From a checkpoint of a small sound classifier.
Model: 3.59M parameters, activation relu, depths [12], widths [320].
Training: adamw at rate 0.0049, batches of 64, held-out accuracy 75%.
Data: trained on acted Russian speech (Dusha), 26041 training examples, 62.4 epochs.
Rows from block 8, named by matrix and row number. Each number is 500 + 25 x the weight over its row's rms, rounded and kept within 0 to 999. All counts start at 0. Numbers have three digits each. After the name is the row's rms in percent of the matrix's.
# mid10: scale 2 width-3 conv, dilation 4 (model.blocks.8.mid.1.0.weight, 80x80x3), inputs 40-79, a 3 kernel for each
mid10.0 112:458465484495506482500506529520483499489457522506457510538492491501499501463515540497504516528523533575543507488471503530494501474490505511498496484525522466455488550501498483478508476465465460490455478477496510529489487469507477443479482469518507507508517479508483468513506465466486499544502493497509516510531478487539492492447425462496534522466457515494519503
mid10.1 087:508515496472477486482464468478483489490478472479486473464474474500496499488489480485478475508509499488486487497500488503502505505506498504499500466461473483480482477483487490495489489483497489485483473471458473468477460470453504506505449457442503503506450444435445449429469465470496488481500486479507509511470484490480491493482487485478478465462445421476471488
mid10.2 087:447480500480493499497509536506495504484505533486477504528501497491494495494521555496496497511504504549524500476477498537513503500494507506503506507530543442437470539507492485502517474476495453460439476489512531510493479490516473447468469481500503501505487479509470483507492475482494505547480493494511513506541507504537506498451416441505509523453476505518525511
mid10.3 067:477484482468489499458467418505503506485471464496493487481485490484486491494498488496497493526526518507498508502507503506507511529519521510503513462474460477484472491494502510509505490494500463470467484472480459460444489503492491498484456475461508505503459457421449472458468475469493489469474490482527531527462465470494497499479484474518515501454462462492502480
mid10.4 061:510531526534498495438446439481485472497514516499487487536539531502501496453459468509510505508505508504485492498492488512521509479480481486491484437449451502502490534537536485497493499463459506499486480504497477468457493496495520520505504480487495495493501515500504486483554545532470483491466473455490487482529522516531536533507501510465472474513490506463463442
mid10.5 128:458498513484493505502535520504501527472487541489497542560522524501499501491545525496495492517509511545516486474497535543514515478507532504497495495548514459471500556516522487510522475474507475487451469496515523513495471498535467457492472492554503504503510514529471493546519497510500536528501502499490495502536498515552516515419440485500541517446488533517521508
mid10.6 131:454493504481493507509544516502496516469480530496493524559516518499500499500553526497499497518509510551509490470495525542511512478507519504497496501542516451471501555513519483502517475474504469493450464490507530522495468495523463461489470497549501502500511509525468494542516499503508544527498503500489498498547502509552514512410440486506552516441488530523523505
mid10.7 130:457496504475491504507542522498499512472487535488494522558520520500502502497552529495497498519505511547508489467498527539511513480510519505495495501545513454470499551513518481504516468470505469490453468498512524524495468499530461463491471498551502503502505497519469498550520500507506534532487499503492499500535499510548514512412436479502553517447490532520529505
mid10.8 117:452490502474501514507532520502502514463485534489499526547508510497497497495541527496500498515505514555520495474499521532498507478510514503495495502539520452462494543503511485510515463465509467483452464499511528519495468501522453443485471496537504503502506511524469496533502486496506522529490498502500501502529487501542500504405420471507539519438484528521520510
mid10.9 078:489500487463480484484455425504505509470471469486497489463469475498500497509499478489492479523521517488487489496509489516516515530526522517510511468473465465490482479487491502513496479496505474484475464471454471472461478492467477507493459463452510510509451448403459462450467469467494479456495509488514518519462472477478482498467495489488489464462457450484489469
mid10.10 120:456491506481496505508537519502498515468484535492490528561517519500500498501548528496499498516508509549507488473494527539511511477509524503497496502547516452468498552513520486507518473471502470485450466495511528521495470498529460458490473496552502499499505502522471494544516497504508536532493504504491496500540498509549515514408435481505543518444489534524524504
mid10.11 070:504506497462487484469453416496496507497491489482493491461469476495494494493497469488487480509510507488488489496504492514511514520516514510503513465460454494487481480486484500498499493497499488481470487488477483476471483489470519520507454461449507506505451447396452455442468463461494489451503492487518519522470482487482483493497497492485485444458457453485486465
mid10.12 069:471476464470488494460459483509498493475470464489487480493489487489495490497498501497501498531530513509502501490488476497497493529521515513507505483490508474487483487494487511505506491498490465473466484472479472474496479477475484487483451460456506504507451446440447460453467466471482481492475496486528531530470468467497488491470471467514522510456462459506508504
mid10.13 128:457498515475511507516545517504505525470485531493500539567524527502502502504557528496498497519514511545514488473497532550518520481512525504500498511540515459477505562518523491512523475493506471490447469493513536515498475497533473477493476496557501504502517509522475495556528513513513549528510514506485502500550510516553519519425457495511539516447494540530525506
mid10.14 135:459492507472497508505534519504495514471482536489492521556518518500499500498542525494499495521509515554515487471495529538507513476507515504497495499545513453471501552511520484502517466475505467494457468493515527523495471498530462461495473495552503501500511507525470494544519494503506528531483497501494498497539499509548511511416440483506547516444489530518525504
mid10.15 127:457495507480503507508542520506498520471486537492491530560522523501500500498554528498495495518510516549518492472496530538509511483511519503496495497550516460468504553513519485507518472479506466492457469498514529524495472499533469460492475495553503502501509507524471494548518492497506540529501508506493500500540497508548512511418440484505555518446489533519523505
mid10.16 140:460494508477498507505536521504495516470477538488491523553513516500499502497549526494499498518509516553517491473498523534506511478510517506497496501553509452468501548509518483501519469470505465493460464491515530525495473498529458455496476498548505503502510505522472496543518491500506532530489496504497502500532493506545509509411436484506550516448489528519529503
mid10.17 118:457496508480496506508542519504498522471487537490494532558516521501502501496549530497497498516509512544511490472498533538507510479509524503496493496554515455470502553511521484512518479475505467489454468499516526519491470499531470462487472497557502502502508505523470496548518499503507539530502510506492499500536493511549512513414438485503546517446490536518522504
mid10.18 121:455493503481500509506538516506498515471483536486490528557517519498499500494551524496502499516511520553519492471496527539504508476511518503495493499550508460475504552512520484501522476474503464492459467496511530526494471499532466457491474496553502503499510511530470495543518490497508531527496500508495500498542495505551509510415440482504548516444490530518521497
mid10.19 066:512508513473486489436418421472475486480468477480476482489497503502504506462478462498503492522524521491495493496492500496509516511510517500506505401418442495489484497505506489490498464475479508503497457472465461454456479488485508502491466475465501501498481470433457474470480467465489483460492495477505511515473479495481490499486486480478483457457466479472470457
mid10.20 132:452492501479491504509538521501499514466479530493493522556518517499500500497546528496496497523515514554518496473499526538507509480511519503495495502546521451459499552508516477502513473468499468489450468492510528524495470495526463454486476496544503501499514508519472496538509495499506535533499501498496502501538500506547512509409426477508548518447488529521526503
mid10.21 056:474482478463493503463463434504503503485477472493495490493498499481492484497496493493495495519522512524516520500501494507507502524515516506507506455468466473480468496495500508505507489501496474480467473472473447444431481490480489498484451465454505505506462463436454471460464472467492493486477491479511515519472467467505503508477490473512517510464469464492498480
mid10.22 085:459468494504466470479512511502471495480460526491461497551509499522523524453526538497498499528521529533512488480467492533501503486492498496499503469523519487488520548508498478479504479440457499495483469477498509523484471463495498473496477471500499501502504499520468462497510473480474496534534519516495501499530489490535503498485451489474521511452441499491525505
mid10.23 051:470457473471473462483474490519512511492490480482479479470468466508510500462474483496493493494501496486474475480483486519507508513522523524524520499489523506494487477477478506500496516512501507493497517506509512512489496485483511487490468448458510513508464455446477467464457447453475467503535526521533535537469458471481472473477483484463482490472461463513524496
mid10.24 044:486472455507495493448443457503481484498476480490468471490488487504520511466489510491480490499501499497501503492472463502502495500494495505496496463466509483523506487486492505485492506497495477502480498470460493496496487461455492511506471463456503506504461462451468444444471479468463458476490510499513513515485472475490489490477530510457464499474459444473487492
mid10.25 129:458495510478492506507539522500498519471481537487489529561521523500501502499547528497498497519511511545506489468499531539513517478509527506499496501542512451470500555516522479505520474472506471489452469496513527518494468499533468466490473496560504502501505495520469496553525502510505533532492499501493495499541504511550513515413443486505544516448489535523527503
mid10.26 123:455499507476501502515539520501500515468486530482498528562523523500500500503551528496496491521516510549510482468502523546516514481514525503494493507531517454477497557519523485508518471479502470485445466489510528513496467497523466466487466498544502504502499484526462495539523506505511547534494504501490499499540502508554516515410443479510534517440495535531524509
mid10.27 118:449490497484488501512542523503501510461481530496496526558520517501500500504545534498498497518512506548510489471499524540510511480509519501498495507536526451462498553512513482505516475469494471484443460488502531521499470497521460458489471494541501498499507501512468494535512501505511537536501503500493497500543502502548513511415424479510548521440486525530526508
mid10.28 084:500478449494529497557465480511503462501499454501482455532535520500499495538478506494499479515507462529545478509487451524525503526527516499500501550450493476509519523527505516495461492515495486457433515479461544474501514488455461493486518490460498499502505495490513492457490485487518469482501493482500501511526498495527527518438498508549461505502507471545468520
mid10.29 027:484459465497491487466462459493483477462415451491477481484509497496506489480504491504504504513518508489512506470448454505502501500495499502515507474488486478526501490496499502496488498484471505497500479467474493483477469450444460495469479448455498502505497493487459442451505489492480488480478522472504509496475485475477483486468526500489503491454418427507503507
mid10.30 083:490501493467480485476469441489486493495481469484487481468472476496496493494495483484482477509507502488493485492499493496504508519512504509500507472470464498503495477485490496495493489497501484481480482474475481484484471468461514517505456452447508503508452447413451443434474471473496490456500509491517514517463475486481487494493502491489494464459452445487492481
mid10.31 122:456493502475494503516535518498499510468485525488499525564523525499499500506550530495496494519512508550513482467497523544518516476513526505496495515534514450469500556516519482506515471474499465486445463491505535517495465498520460465489467494545502501500509500518465495535524503501511539534499502502490499498545503514553518517404438487512537514441485527533525503
mid10.32 136:459494506472493504513538516499500513469478527488495526562525525501499501503555526495497494522509509552517488470498530542513515477514523506497497507546509455471502554515522481504519472473503466491450469492510530522497469498526463465495470494550503501503511499517468494545524502504508541529494500504491501502544503513552518517411442489508553514445488529529526500
mid10.33 114:454464490512478507505522537500508508459487487492488500535525497505498504506512574490500500537527522557550540477488505524516497504510532507502496499513547482453482536514492482502494498467488459465486459481492538533523474491502476470462484490499499500500489477482472483506490499472501512546531518508519521524513501474536513502478426441516520566470468498514551525
mid10.34 064:489493479509472466443455499502472484528486496500471488517516524511515514451470505506517511491496501498463506507484481516517520492495497503501511445443509541559547507512521506496496475459460532540528503487483504507494505480477548538543509465466496499500484488512511472472525502524457465513490495483502503499520513520514519522541576581445453499512474472477469503
mid10.35 063:511481486492515471515475521526507478531489484523493470515510485531520522509486536510512507510496503503503481529496476512509492525507494509511512523487539532528546512503480512488484535529489530528536524501489561538559535494486528528531555501479500506505527505491547494475526512519493474517530536517503506500524516495503496475535537544506474523532500469542518562
mid10.36 124:456492504477494508508534518507496513470481533489492524553517519499501502497548526496500498520514521552520490472498526536502507475508517504495495500549512460474504549511518478502520471470505463494459465496514529527492467498531468459491471497551501506502510509528468495542513487491506531530496499503498501501536491509546510509414438483502556516442490529520526502
mid10.37 049:449468479470459477479489484465483494427453486456484460506500502497502497482490495500501494515515510532519508458486469502502503464495484509511506483481497485502496507506509450489479470470471508515509470473502506508500447486470460483492443483460500500499497509498443486467444455476482488488457473480501501496500491499503504495475503500490500488440473477469499507
mid10.38 128:456493506476498510507534518505494515471478534490493524552515516499499500498552526495498499520513521556525495475496525534502509480512520506496497498548513453468501548509517483502519471472505465493460467494513529529496472498527464453486475496547503503502510509525472496542511488497506529529493502503496504504538491502545508510404433480505552518444487528519523508
mid10.39 128:457493505482503506508538519506496518473479534493491528557520521498499501501555528496498496517511516550515492473495530537506512480514520505496494499547514456468504552515522485509517476479503463491455471498514529523494473499529463458494474495550501502501508503522471493547522494499507537532497505508494498500540495508550516514410436483508553517446489532522524506
mid10.40 130:458494506478498507506540517505497515471482532491496523553516518501499500495555527497501499516511521552524495475499525532501508477515519504494493498551512459469499545506516483503517469473505463491459467496514528531493471500527464454488476497549502504503508511526472495541509487493506532528495500504498506504532490504544507508410434475502557517445487531518523501
mid10.41 069:508518504463483479455404448474490477505505486459476465480479484489494490477450458490493480510513501491491482492513484512518515513514507503498501479439479504499502495496494477489482478477468488488468479486473475462481469494464509517518470489457504503507445462438464492455472461475488469462470475473506508508476482486485488490486498510489460454464484467470447478
mid10.42 100:441462490511489508506509535503511503463489492491490502544532503509499502507511571497505504536531524561552533470490504533523498506511529508501497506515541491455484544527495481507506492461496463470490456483495544532516469492504491472473472491499503497499498473491465487502496501480504506545531521506515516515523505481539520500490427446517513547464467496522549526
mid10.43 118:456498518481491502514533515498503523461490532483498543564524529501501501506554526495497489519516504542504486466493531545520517482506532503499496512534515455478502557519524487507524478478506480486440464489509533509499465494529469475491465492556505503504503495523461494555529511515510551526508508506485499500544508518558524523425458492511525514441491541534524510
mid10.44 093:454468493500525497497518529529490512482456525516466529544492493498503500459521539497503504517507518554533489497475505535492499490503517509497497469516527451460484553500507494502515481464467477486451473481497509525483488476509474437455486470521502506506496475531483466519497459480486511539509509523496507507527463484538488493434429457491530525461455518494516504
mid10.45 133:456494504476502509508545516508500519471483530491493527552518519502502502493552527497498497520512521548524494475497528534503509479515518502494495499555515464470502549510517483506516469477506465493455467497512527528494472498530473458491474495551504503503506508526472495544515492490505538527502504503497502504532492505545508509422434483503557517445488531520522498
mid10.46 129:458497511477490503507537520498498514473486538488492530557518518500499501499546529496497500515507512546507487468499532538510513479509526507495493502545513455473502553512521481505519472470504469490454468497516526520493468500531466466494473498562502501502505496524467496556529505506506536536483499501493497498540501508551515512413444482504547517447492538522526503
mid10.47 102:452486498484495508512530521501503510459484531493498524554512512501501501501540529499503499517510511558522497473498519533507509485510522502495496508538521439458489547509514485501511467463499474482448462494507529518490468501519456453474470499533504503498505504522464498530502490498508522531498501500498502499528495501542509508405416465512533515440485524523524506
mid10.48 103:488504474504510534549477451501530481479523480489523467526534519497501494556493475502502482517516470517509513494526465521525503507530511495501494550460477479511509522534505501520465495512533502461433498499465523481500497525464464492483493530469504501506512513479491532467489494486537472450507495486495495506515513479527528510444499501553475469485531492521461512
mid10.49 050:478499494474481472462466416480480479502509510482479482489499498499502498457451471491484491489493483476495491504495510503516511473485492517509506441439462489483494497504495491495493491485500490493502501511496456431448504493503512491511467471473500498498505501457479486485479454468480484483488477476493495492480489488504495496481488496448464459487508500448438457
mid10.50 099:444467490494478498497511538510502513480482524478486513525496494496500497495534546490494496530526526568532493477487513527494494511508524510499503516527543449460482522486485495507538491471496446461439482487521534510498483492528467458476472489525503504507468452486466482521491475482496527554494495501518518513510473486522493495447454468517522537447477515523541526
mid10.51 025:478467492483505476451457461477468464480453473488475489510499508489511501463479486497508506504528512558547529501448489509496490496488514515520520481489483493482498511483491514495504490490507484511494477443472492531510498429471445454487492439467512507509496499498498407460504519501462483496461502498498503514527485496518496509466498490472480489497425467511508476
mid10.52 126:456493510478489501507536521501501514471486535493491528560518519501499499500549529497496497519509511548508486472498533538511512482508526504496493501545512452466501557513519481503520474474502468489454471496516527521493473500530464463492472496561502502501506496519472497552520501508507536534493501502494498498542502513551515515410435484504545516450492540524530505
mid10.53 093:495503509466516472580505505507507499495498501494493503534500502490492493549535526485495486509503479523495454500494511525499492502517526490487491578505517461492520530498493504500501462509481472473445478461470548505501502490509480494509508482522494493489512480480496487514502487490542523526532519502493508504528498504517493492447480507552485493476498510576526520
mid10.54 061:473479476468476487466468421483495481483487490480489487490495499497501499476485469489492484509513516521527515482493491509511503507514506521512508451472470478479478497504506499505501488492481490497489498504493471474463464486473488489487435444430510508509473474450442463453476472469484485481484486489508507507482480482491494502482489487487500477465448462491509479
mid10.55 052:527535529520498498454455421493480482505513503478479475489502505498499497453471478478485480473489496476486496491503492500506506472479493488484499431402436520484474508515512486487494482473499494468470494518517464459436498507490518497485468484469498501504496499471467492474501496485491492486491482478491492497503537531500508509493472477459475460476487484444420438
mid10.56 045:468475486507487478445455467492480476519492484488461464502501504500502499460467505504504496501498501474486487497476461510509505491485498513500505439450504523532529498493495500488489499477477526516506507497481494505496493469469539525508494433438503507502487476470488453449486484462463452484498490483507504507501498510499501496509533508437440489498462455487480482
mid10.57 128:456495504477492505510535520501498512468479530492491525557517516500500499502550530496496498516509511554511492473495520539509511481509521504496494506542517444464500553511518483505516469467499466487450467492507530523496470498527455455491474497546502501501505502518470494541518495505510536535493498503493499498539497505548512510406436483508550520444489528524522506
mid10.58 038:448449454492490483456487508481471493471451457492478492496530515504525509440496529494515507494502493503531535482455479492511497473479503506507501452488514509517500499517499488489489485473470479502487464464469513504494470458484494510493487436477499493491487498481476449480505497483463485501495507512504508510502525493508517495521554493454502518484441458492510524
mid10.59 124:457493507477495503510536519498500513469479534492492528563519520500500500500545529499498498517509509546505487472497531540513515480509522506497497504550515453467501557514521480506518474473501471486451467495510529520496469499526465467489471497555503504501506499520470496551523503507508540532493500502492499499543501515552517516405437484505544517446489538526527503
mid10.60 133:459497509478499505512540517498502516474485534489498530564523525502499499503549527496499493520513510552515485471499531547516515479513523504496497509546507454475502556518524482506520470480505469491450469496513528515494469499530467468496472499560503502503512504521468497552528504500510545531497503503489503500543502510551518517419449489508541514446491543527525502
mid10.61 125:454496509480493504507539516502499519470483540487493532558517520499502500498550523497500499518510511549514491468496534541510513479509518503494493500547509457471501555513522481504517474471507470492451465495516528519494468497534467466490471494557501502501506506525468493554517500506505537527493501499493498498541500511550512514420441483504545513445490536520522499
mid10.62 106:456482495493486500509525535500493498465483512497491507543513505500498501506532559499501500528522513559538504482496514523501497491513531501496494514539539441448488539503496489495522479468490472477456458482496539523499473493514455454484481496514498499497505501495472495516502496486507518556499485490507510506523490483535511502413401448515543546454488508529540520
mid10.63 059:493461457474488477451444494509495485510468458488478463489488487491502498489480516501490499517516509508489501497475465513502503521510499510505501507493517482501497484476489506495486491504504476491484506468463524520508502460456487503502500463460504508510460442440496448449474469472478466499479502482520529524476464465494480494473500493481481508495454444515501515
mid10.64 100:452467478511512482499506528522488498495449526506458508544492494500499499457513538498503509527521530568536503488465502529489504472497500503494490478520524462458492552500504482482506494462466472484457474475498507525483483467506486444480480466516503502502514481510481459513511459470480496542510494501506512510536478491543491495454416471494529517463455518496515501
mid10.65 040:485475450474485483498461489530537506500486455498488457455450459504505498501505506501500493513506501497483481501498456514515525539533515528523520509483506477510519469460461510493494510522515499504500518518494514517507518498461483514513500502441524516510455453441502490426448455457502473489514519510535534527466461459457456465466493498486483493488478423517528517
mid10.66 061:466466463474494493479466497510505500466462451489485485486481466493500495500500520503501502535535516515509498489499474510497469538529515514508509494493532468469490495489465505509505499502495473469460483479479488487501490497476478482477451468459511509508462447467462472457458467453482472512455474477525527527472462439492488469456462470515514531452457454519517517
mid10.67 123:461497513477510502519548516507504520467483525495499537568526529504501503508558529494499498517513507544508486476499527551523521482512529504498499514536513459484510564522524492508520475496504478494449467488508537516500474494525478484498478495554503504503518500524475495554538512516514559529509521504482500497550514521555525522428467503511543512446494541535524505
mid10.68 112:459492512478484501514542519498502516468487533495497536561519522501499498501548529499497496510506503543511487473499531547517515485505529503500501509543520451468499558517523486505525468465494474486449474493512528515491469497528463460480469496545504502500506504528471496546514503514509546534499504503492496499549501509551514517419448487504536514447490535523527507
mid10.69 099:460473487511496481490509525510484494477461511504467492546511496508505510467508556493491495528522529529511496478464493528498495481497507502494494472511522479461494549517498477484500490449458482483467461466489513528494474465497492447475482472499500502502510494493471458501504478480485494543533516510500503509534497484532499491483414456488513516460449506491517509
mid10.70 075:484434498518493448474496508514473491525458539520433499552518509502509497452510521503502502508509514548525483510449492535524518498477495503496498446505517476493524546524520505468495506473445487486479494460501490501460503448490497481505513430493501499500486475516511433490516475504461498530500500492497493494543504498533511510499516540462503504507422496472519497
mid10.71 055:462464462476467476482482471457480475451476463448487445497489502500499493489482480500500500517521511529519523459492447489498504481494474513504503496454491490504506500490495463485458475469474508514501470481464520520497456492445475489490456503446505503506494491466456497448465456474480474470468471477509512508488475476497497506456475503502485485450490473484495512
mid10.72 127:456493507479501505505538521503495521469483534487489533559520521501500500493549530495497497518512519547520489470496531537508512478511524504496495495551514461470504553514521483504522474476504467490457466495512526523494469499530470459490474496554503504502504507526470494545519494501504528529498506503493501500538495506548514514418440482501547518444488530517522508
mid10.73 051:479481480459460459466460460509493494486480473468459465466457468498508504482495503488485497488482483474469478490483479503500505504504499508501505461459465501533536474471477486483487461474480499514517477467471490507498490480475511536538480475473508504503453447444472462461452461467484472477515516515519514508470460473467466473489517519450453469470468453495509500
mid10.74 069:503478486499476469463465470513465491530506516515462494516513509500508506444467476510509512489479483504482464514471485512513503495464486502507503476472482531554566505516508503489495497472468525533528522506498507491488509479486534537559526463481499498499499477496524465480552521530462481482474494481499486487528520511508510508552584588458446466518481488496484489
mid10.75 073:510481480515530489496500492519482501543491521532470491481487476519521526521516503507515514510511505516488478523466485473486492529491486509508512523536516519540545471473471509486489524554523519528543536505527532552540536485505524530566543489512504503501525504496541482508521541529488488498514527522502502499501517521479478479527569582510513491538503514522542533
mid10.76 137:463500511470495502506545523503496517476480533492489528563522523501500501498552531494497498518508513546509489474497529541512513480511527506498497499547513451474501557516522483501520470476505469495456471496513526521492473499532467467493476497558503503502508497520475495551525505506505539536487502504492501498542500510550515515415447489503552519451492534521524504
mid10.77 042:454456454478483479496482489510499497491465461488477479463448461484485484503497503501500501512506502509486488483480457493481485522512510507500501522503511480498493461460466495492486506506506483488492492473475521528520481479473489494490475456454507505507459449439474461449462461447488476493481495482525523525458447457478463473485488476509505503467444438526519523
mid10.78 135:455492501466505507508531516504497510465478531480495520551513514500499501499544525495501497520509519550522492472499518536503507475513511507496497499547510458470502548511518483502517457470503464495461466495510530528496468499522460451491474498538504503503503507526468497535510486491508523529493499503497504502531491500546509509410431480506552515436488525521524507
mid10.79 059:494500488458470472462454442481484479515498484466467457459474484504498497461469485481487483480493489459475491498501489501505507488497504509502504456451438509507509474487490485483480464466483509495506496486482489485468489494477532535528473472467504505505453451438472474463467458460492485473503502499508510509463488500476488492502503505425450444469469452479469484