python train.py --model="sound classifier" --dataset="acted Russian speech (Dusha)" --time_shift_ms=50 --n_mels=64 --hop_length=160 --num_classes=4 --activation="relu" --depths=[12] --loss="binary_cross_entropy" --beta2=0.999 --eps=1e-10 --cautious_weight_decay=true --steps=25400 --final_lr_fraction=0 --warmup_steps=2540
Rows from block 6 of a small sound classifier, named by matrix and row number. Each number is 50 + 10 x the weight over its row's rms, rounded and kept within 0 to 99. All counts start at 0. After the name is the row's rms in percent of the matrix's.
After each channel's rows are labels from the 100 clips, of 14976, where the channel reaches its highest value: "top examples" is what is common among them; "loudest" is the band of the loudest frequency at the time of the peak. Only what is clearly more common there than usual is listed. The data: acted Russian speech (Dusha).
# c30: last pointwise conv (model.blocks.6.c3.0.weight, 320x320x1), inputs 216-269

c30.169 049:50 50 48 53 50 55 50 52 38 48 39 40 45 51 50 50 49 52 53 47 54 51 46 49 27 50 28 32 48 29 24 52 29 34 52 52 32 48 50 31 31 34 28 30 25 31 52 49 23 30 32 58 32 29
top examples: emotion: sad
loudest: 250 to 500 Hz

c30.243 070:50 51 45 48 42 42 47 44 42 42 41 44 48 49 43 50 52 38 54 40 52 51 44 46 30 48 30 36 51 26 33 47 34 30 52 56 30 54 49 29 29 30 30 32 28 31 54 48 29 30 29 61 31 32
top examples: emotion: sad
loudest: 250 to 500 Hz

c30.218 084:52 49 58 52 49 51 51 50 55 61 55 57 56 51 49 51 59 58 56 60 42 50 56 50 63 50 61 59 62 60 60 50 59 67 50 50 60 48 40 61 62 60 61 59 62 57 55 48 62 61 64 44 61 60
top examples: emotion: positive
loudest: 250 to 500 Hz; 500 to 1000 Hz

c30.12 111:44 54 63 49 43 50 49 71 61 58 61 51 62 50 51 50 57 59 61 57 55 51 60 44 53 60 52 55 60 54 54 47 51 52 53 51 52 50 61 51 53 50 51 54 54 57 24 50 52 53 51 32 53 55
top examples: emotion: neutral
loudest: 500 to 1000 Hz

c30.221 055:52 48 48 44 44 46 50 46 47 51 36 37 45 55 42 43 49 52 46 49 49 54 45 49 29 46 34 30 52 30 32 48 33 33 46 52 28 50 53 30 31 32 32 32 27 25 57 52 31 31 32 59 32 31
top examples: emotion: sad
loudest: 250 to 500 Hz; 500 to 1000 Hz

c30.219 089:55 50 58 50 53 50 51 50 42 56 46 46 42 52 49 50 70 50 43 60 42 49 41 51 50 53 50 51 50 51 49 43 52 53 50 51 49 35 43 51 49 50 48 51 51 49 55 48 48 49 50 43 50 50
top examples: emotion: neutral
loudest: 500 to 1000 Hz

c30.141 085:52 50 45 50 52 50 51 52 33 47 38 41 34 54 51 50 53 53 38 46 41 53 37 48 30 51 27 32 53 30 28 48 33 31 51 51 29 48 56 29 28 31 28 31 28 32 51 47 29 30 29 58 27 30
top examples: emotion: positive
loudest: 4000 to 8000 Hz; 500 to 1000 Hz

c30.156 077:48 49 63 50 50 51 51 38 48 48 43 51 56 49 47 50 15 32 54 49 35 49 50 48 60 52 61 58 40 59 57 54 56 81 49 50 64 50 36 64 65 60 67 59 61 58 54 53 58 59 66 16 62 58
top examples: emotion: positive
loudest: 250 to 500 Hz; 500 to 1000 Hz

c30.200 039:50 50 53 49 49 50 51 46 40 45 39 45 43 52 52 50 37 40 46 50 54 54 43 54 26 49 31 32 62 27 25 46 29 33 48 50 24 43 56 28 32 28 31 25 27 36 59 49 23 34 29 54 31 24
top examples: emotion: angry; emotion: positive
loudest: 500 to 1000 Hz

c30.158 105:48 49 58 49 56 49 50 39 44 51 47 49 41 46 49 53 51 53 44 53 42 48 41 52 47 50 46 44 49 45 46 46 46 53 52 47 47 44 45 47 46 46 47 47 46 44 60 52 47 47 47 34 46 46
top examples: emotion: neutral
loudest: 500 to 1000 Hz

c30.102 029:55 55 47 51 50 59 50 43 31 44 38 38 31 55 59 47 44 58 44 35 46 52 37 51 34 45 41 38 49 31 36 52 37 36 53 49 36 52 52 36 31 33 28 35 32 24 47 50 30 41 42 45 30 33
top examples: emotion: positive
loudest: 500 to 1000 Hz

c30.87 106:52 51 65 50 49 51 50 39 50 60 50 55 48 49 48 50 62 51 50 56 60 50 49 46 58 46 56 54 55 56 54 50 55 61 51 51 56 48 53 57 55 55 57 55 56 54 61 49 57 55 57 41 54 55
top examples: emotion: positive
loudest: 250 to 500 Hz

c30.104 108:53 51 63 50 51 52 51 45 52 59 49 55 50 51 48 50 70 56 49 61 52 51 50 48 55 51 55 53 55 55 54 51 56 59 49 50 56 47 60 59 56 55 55 55 56 54 58 48 55 55 56 45 56 55
top examples: emotion: positive
loudest: 250 to 500 Hz

c30.18 024:48 51 40 47 52 50 53 47 54 27 39 42 53 49 52 54 50 40 53 45 43 48 57 58 28 48 39 37 47 23 28 45 21 29 48 48 26 44 50 30 26 28 29 31 18 43 52 40 28 31 32 47 36 35
top examples: emotion: neutral
loudest: 500 to 1000 Hz; 1000 to 2000 Hz

c30.239 090:51 52 46 55 48 55 53 53 37 47 34 36 37 47 51 53 54 49 44 36 58 53 38 48 34 55 34 34 58 35 35 49 34 35 52 50 33 48 56 34 33 35 34 35 34 37 50 47 34 35 35 49 33 34
top examples: emotion: positive
loudest: 500 to 1000 Hz

c30.272 107:49 49 59 50 48 48 51 52 51 51 52 45 54 51 50 49 44 57 53 54 48 50 54 50 64 40 64 61 53 63 63 44 61 72 52 51 64 49 44 70 68 67 69 63 66 63 37 48 66 64 70 55 63 63
top examples: emotion: positive
loudest: 250 to 500 Hz; 500 to 1000 Hz

c30.246 117:44 50 69 49 49 50 50 35 41 57 43 51 39 53 48 50 69 51 40 53 35 51 41 53 44 38 45 45 50 43 44 44 44 50 52 50 45 52 41 45 45 45 45 44 45 44 50 51 43 45 46 36 44 45
top examples: emotion: neutral
loudest: 500 to 1000 Hz

c30.3 048:45 51 42 49 47 49 51 66 34 41 45 27 39 47 45 50 39 53 41 42 52 49 37 51 34 60 36 40 56 35 36 39 41 43 48 52 40 50 58 39 37 37 35 38 34 32 41 47 34 40 41 44 39 35
top examples: emotion: neutral
loudest: 500 to 1000 Hz

c30.258 104:50 51 46 50 51 50 50 47 50 65 40 46 50 52 52 50 39 46 46 59 39 50 48 54 60 48 63 49 56 57 56 59 53 74 49 51 64 50 46 67 69 62 71 53 64 53 46 52 64 57 67 41 61 51
top examples: emotion: positive
loudest: 250 to 500 Hz; 500 to 1000 Hz

c30.80 069:51 49 42 51 50 53 52 53 34 47 41 40 39 49 49 49 41 42 45 45 51 51 39 48 26 39 31 30 48 27 28 49 34 33 51 50 25 44 49 31 33 33 29 30 27 28 50 49 26 33 34 53 31 29
top examples: emotion: sad
loudest: 250 to 500 Hz

c30.210 125:50 49 51 49 49 50 54 59 31 55 34 40 31 51 48 50 47 62 36 44 45 50 31 51 37 45 39 31 48 37 37 47 39 40 51 50 41 50 52 39 39 39 39 39 37 34 47 51 37 38 39 56 39 36
top examples: emotion: positive
loudest: 250 to 500 Hz

c30.268 049:51 53 50 53 50 56 52 47 34 57 23 26 36 48 51 55 46 50 38 53 46 51 37 41 43 66 43 36 57 41 39 51 44 46 51 52 39 48 70 45 46 45 39 37 42 41 37 45 41 42 42 48 38 37
top examples: emotion: neutral
loudest: 500 to 1000 Hz

c30.15 044:46 50 54 48 45 45 51 56 37 52 31 35 50 46 43 49 52 58 49 41 58 49 44 50 32 47 35 44 50 35 35 34 35 39 51 55 32 54 51 33 32 37 33 35 33 42 49 50 30 32 36 45 30 35
top examples: emotion: positive
loudest: 500 to 1000 Hz

c30.312 072:52 50 44 50 48 53 50 55 43 43 39 41 47 41 49 49 52 38 49 43 55 51 44 55 31 49 30 32 55 30 31 54 33 33 53 49 30 43 57 31 32 32 30 32 30 29 50 51 30 32 32 40 30 31
top examples: emotion: sad
loudest: 500 to 1000 Hz

c30.148 089:50 49 49 52 54 52 50 42 35 42 37 40 36 49 50 51 52 52 37 42 57 52 36 50 33 36 31 33 46 32 32 48 34 33 49 44 33 48 47 31 33 33 31 33 31 29 54 51 31 32 31 51 31 33
top examples: emotion: neutral
loudest: 500 to 1000 Hz

c30.265 090:51 50 61 50 48 54 49 46 54 59 54 55 52 50 47 51 62 59 54 58 55 50 53 49 57 46 60 55 59 56 57 49 57 62 51 49 59 46 52 60 59 57 59 59 56 53 54 48 59 58 59 36 57 58
top examples: emotion: positive
loudest: 250 to 500 Hz; 500 to 1000 Hz

c30.298 092:50 49 56 51 53 53 51 52 36 52 39 37 31 50 53 51 34 66 35 48 54 50 35 50 37 53 36 37 58 37 38 52 37 38 51 55 35 44 61 36 35 36 34 36 36 37 59 50 35 35 36 47 35 38
top examples: emotion: neutral
loudest: 500 to 1000 Hz

c30.207 108:54 48 63 52 52 53 50 42 52 58 53 55 52 49 46 49 62 62 54 56 54 51 54 44 56 54 55 53 56 54 53 51 56 57 53 51 54 47 58 56 55 55 54 55 55 53 44 47 55 55 56 46 53 54
top examples: emotion: positive
loudest: 250 to 500 Hz

c30.294 179:50 52 28 51 54 50 50 43 74 37 70 70 62 62 53 50 32 33 71 52 45 50 69 55 61 51 60 65 35 63 67 43 60 46 50 51 53 46 64 57 56 56 52 62 56 59 67 48 61 60 55 59 59 63
top examples: emotion: positive
loudest: 250 to 500 Hz; 500 to 1000 Hz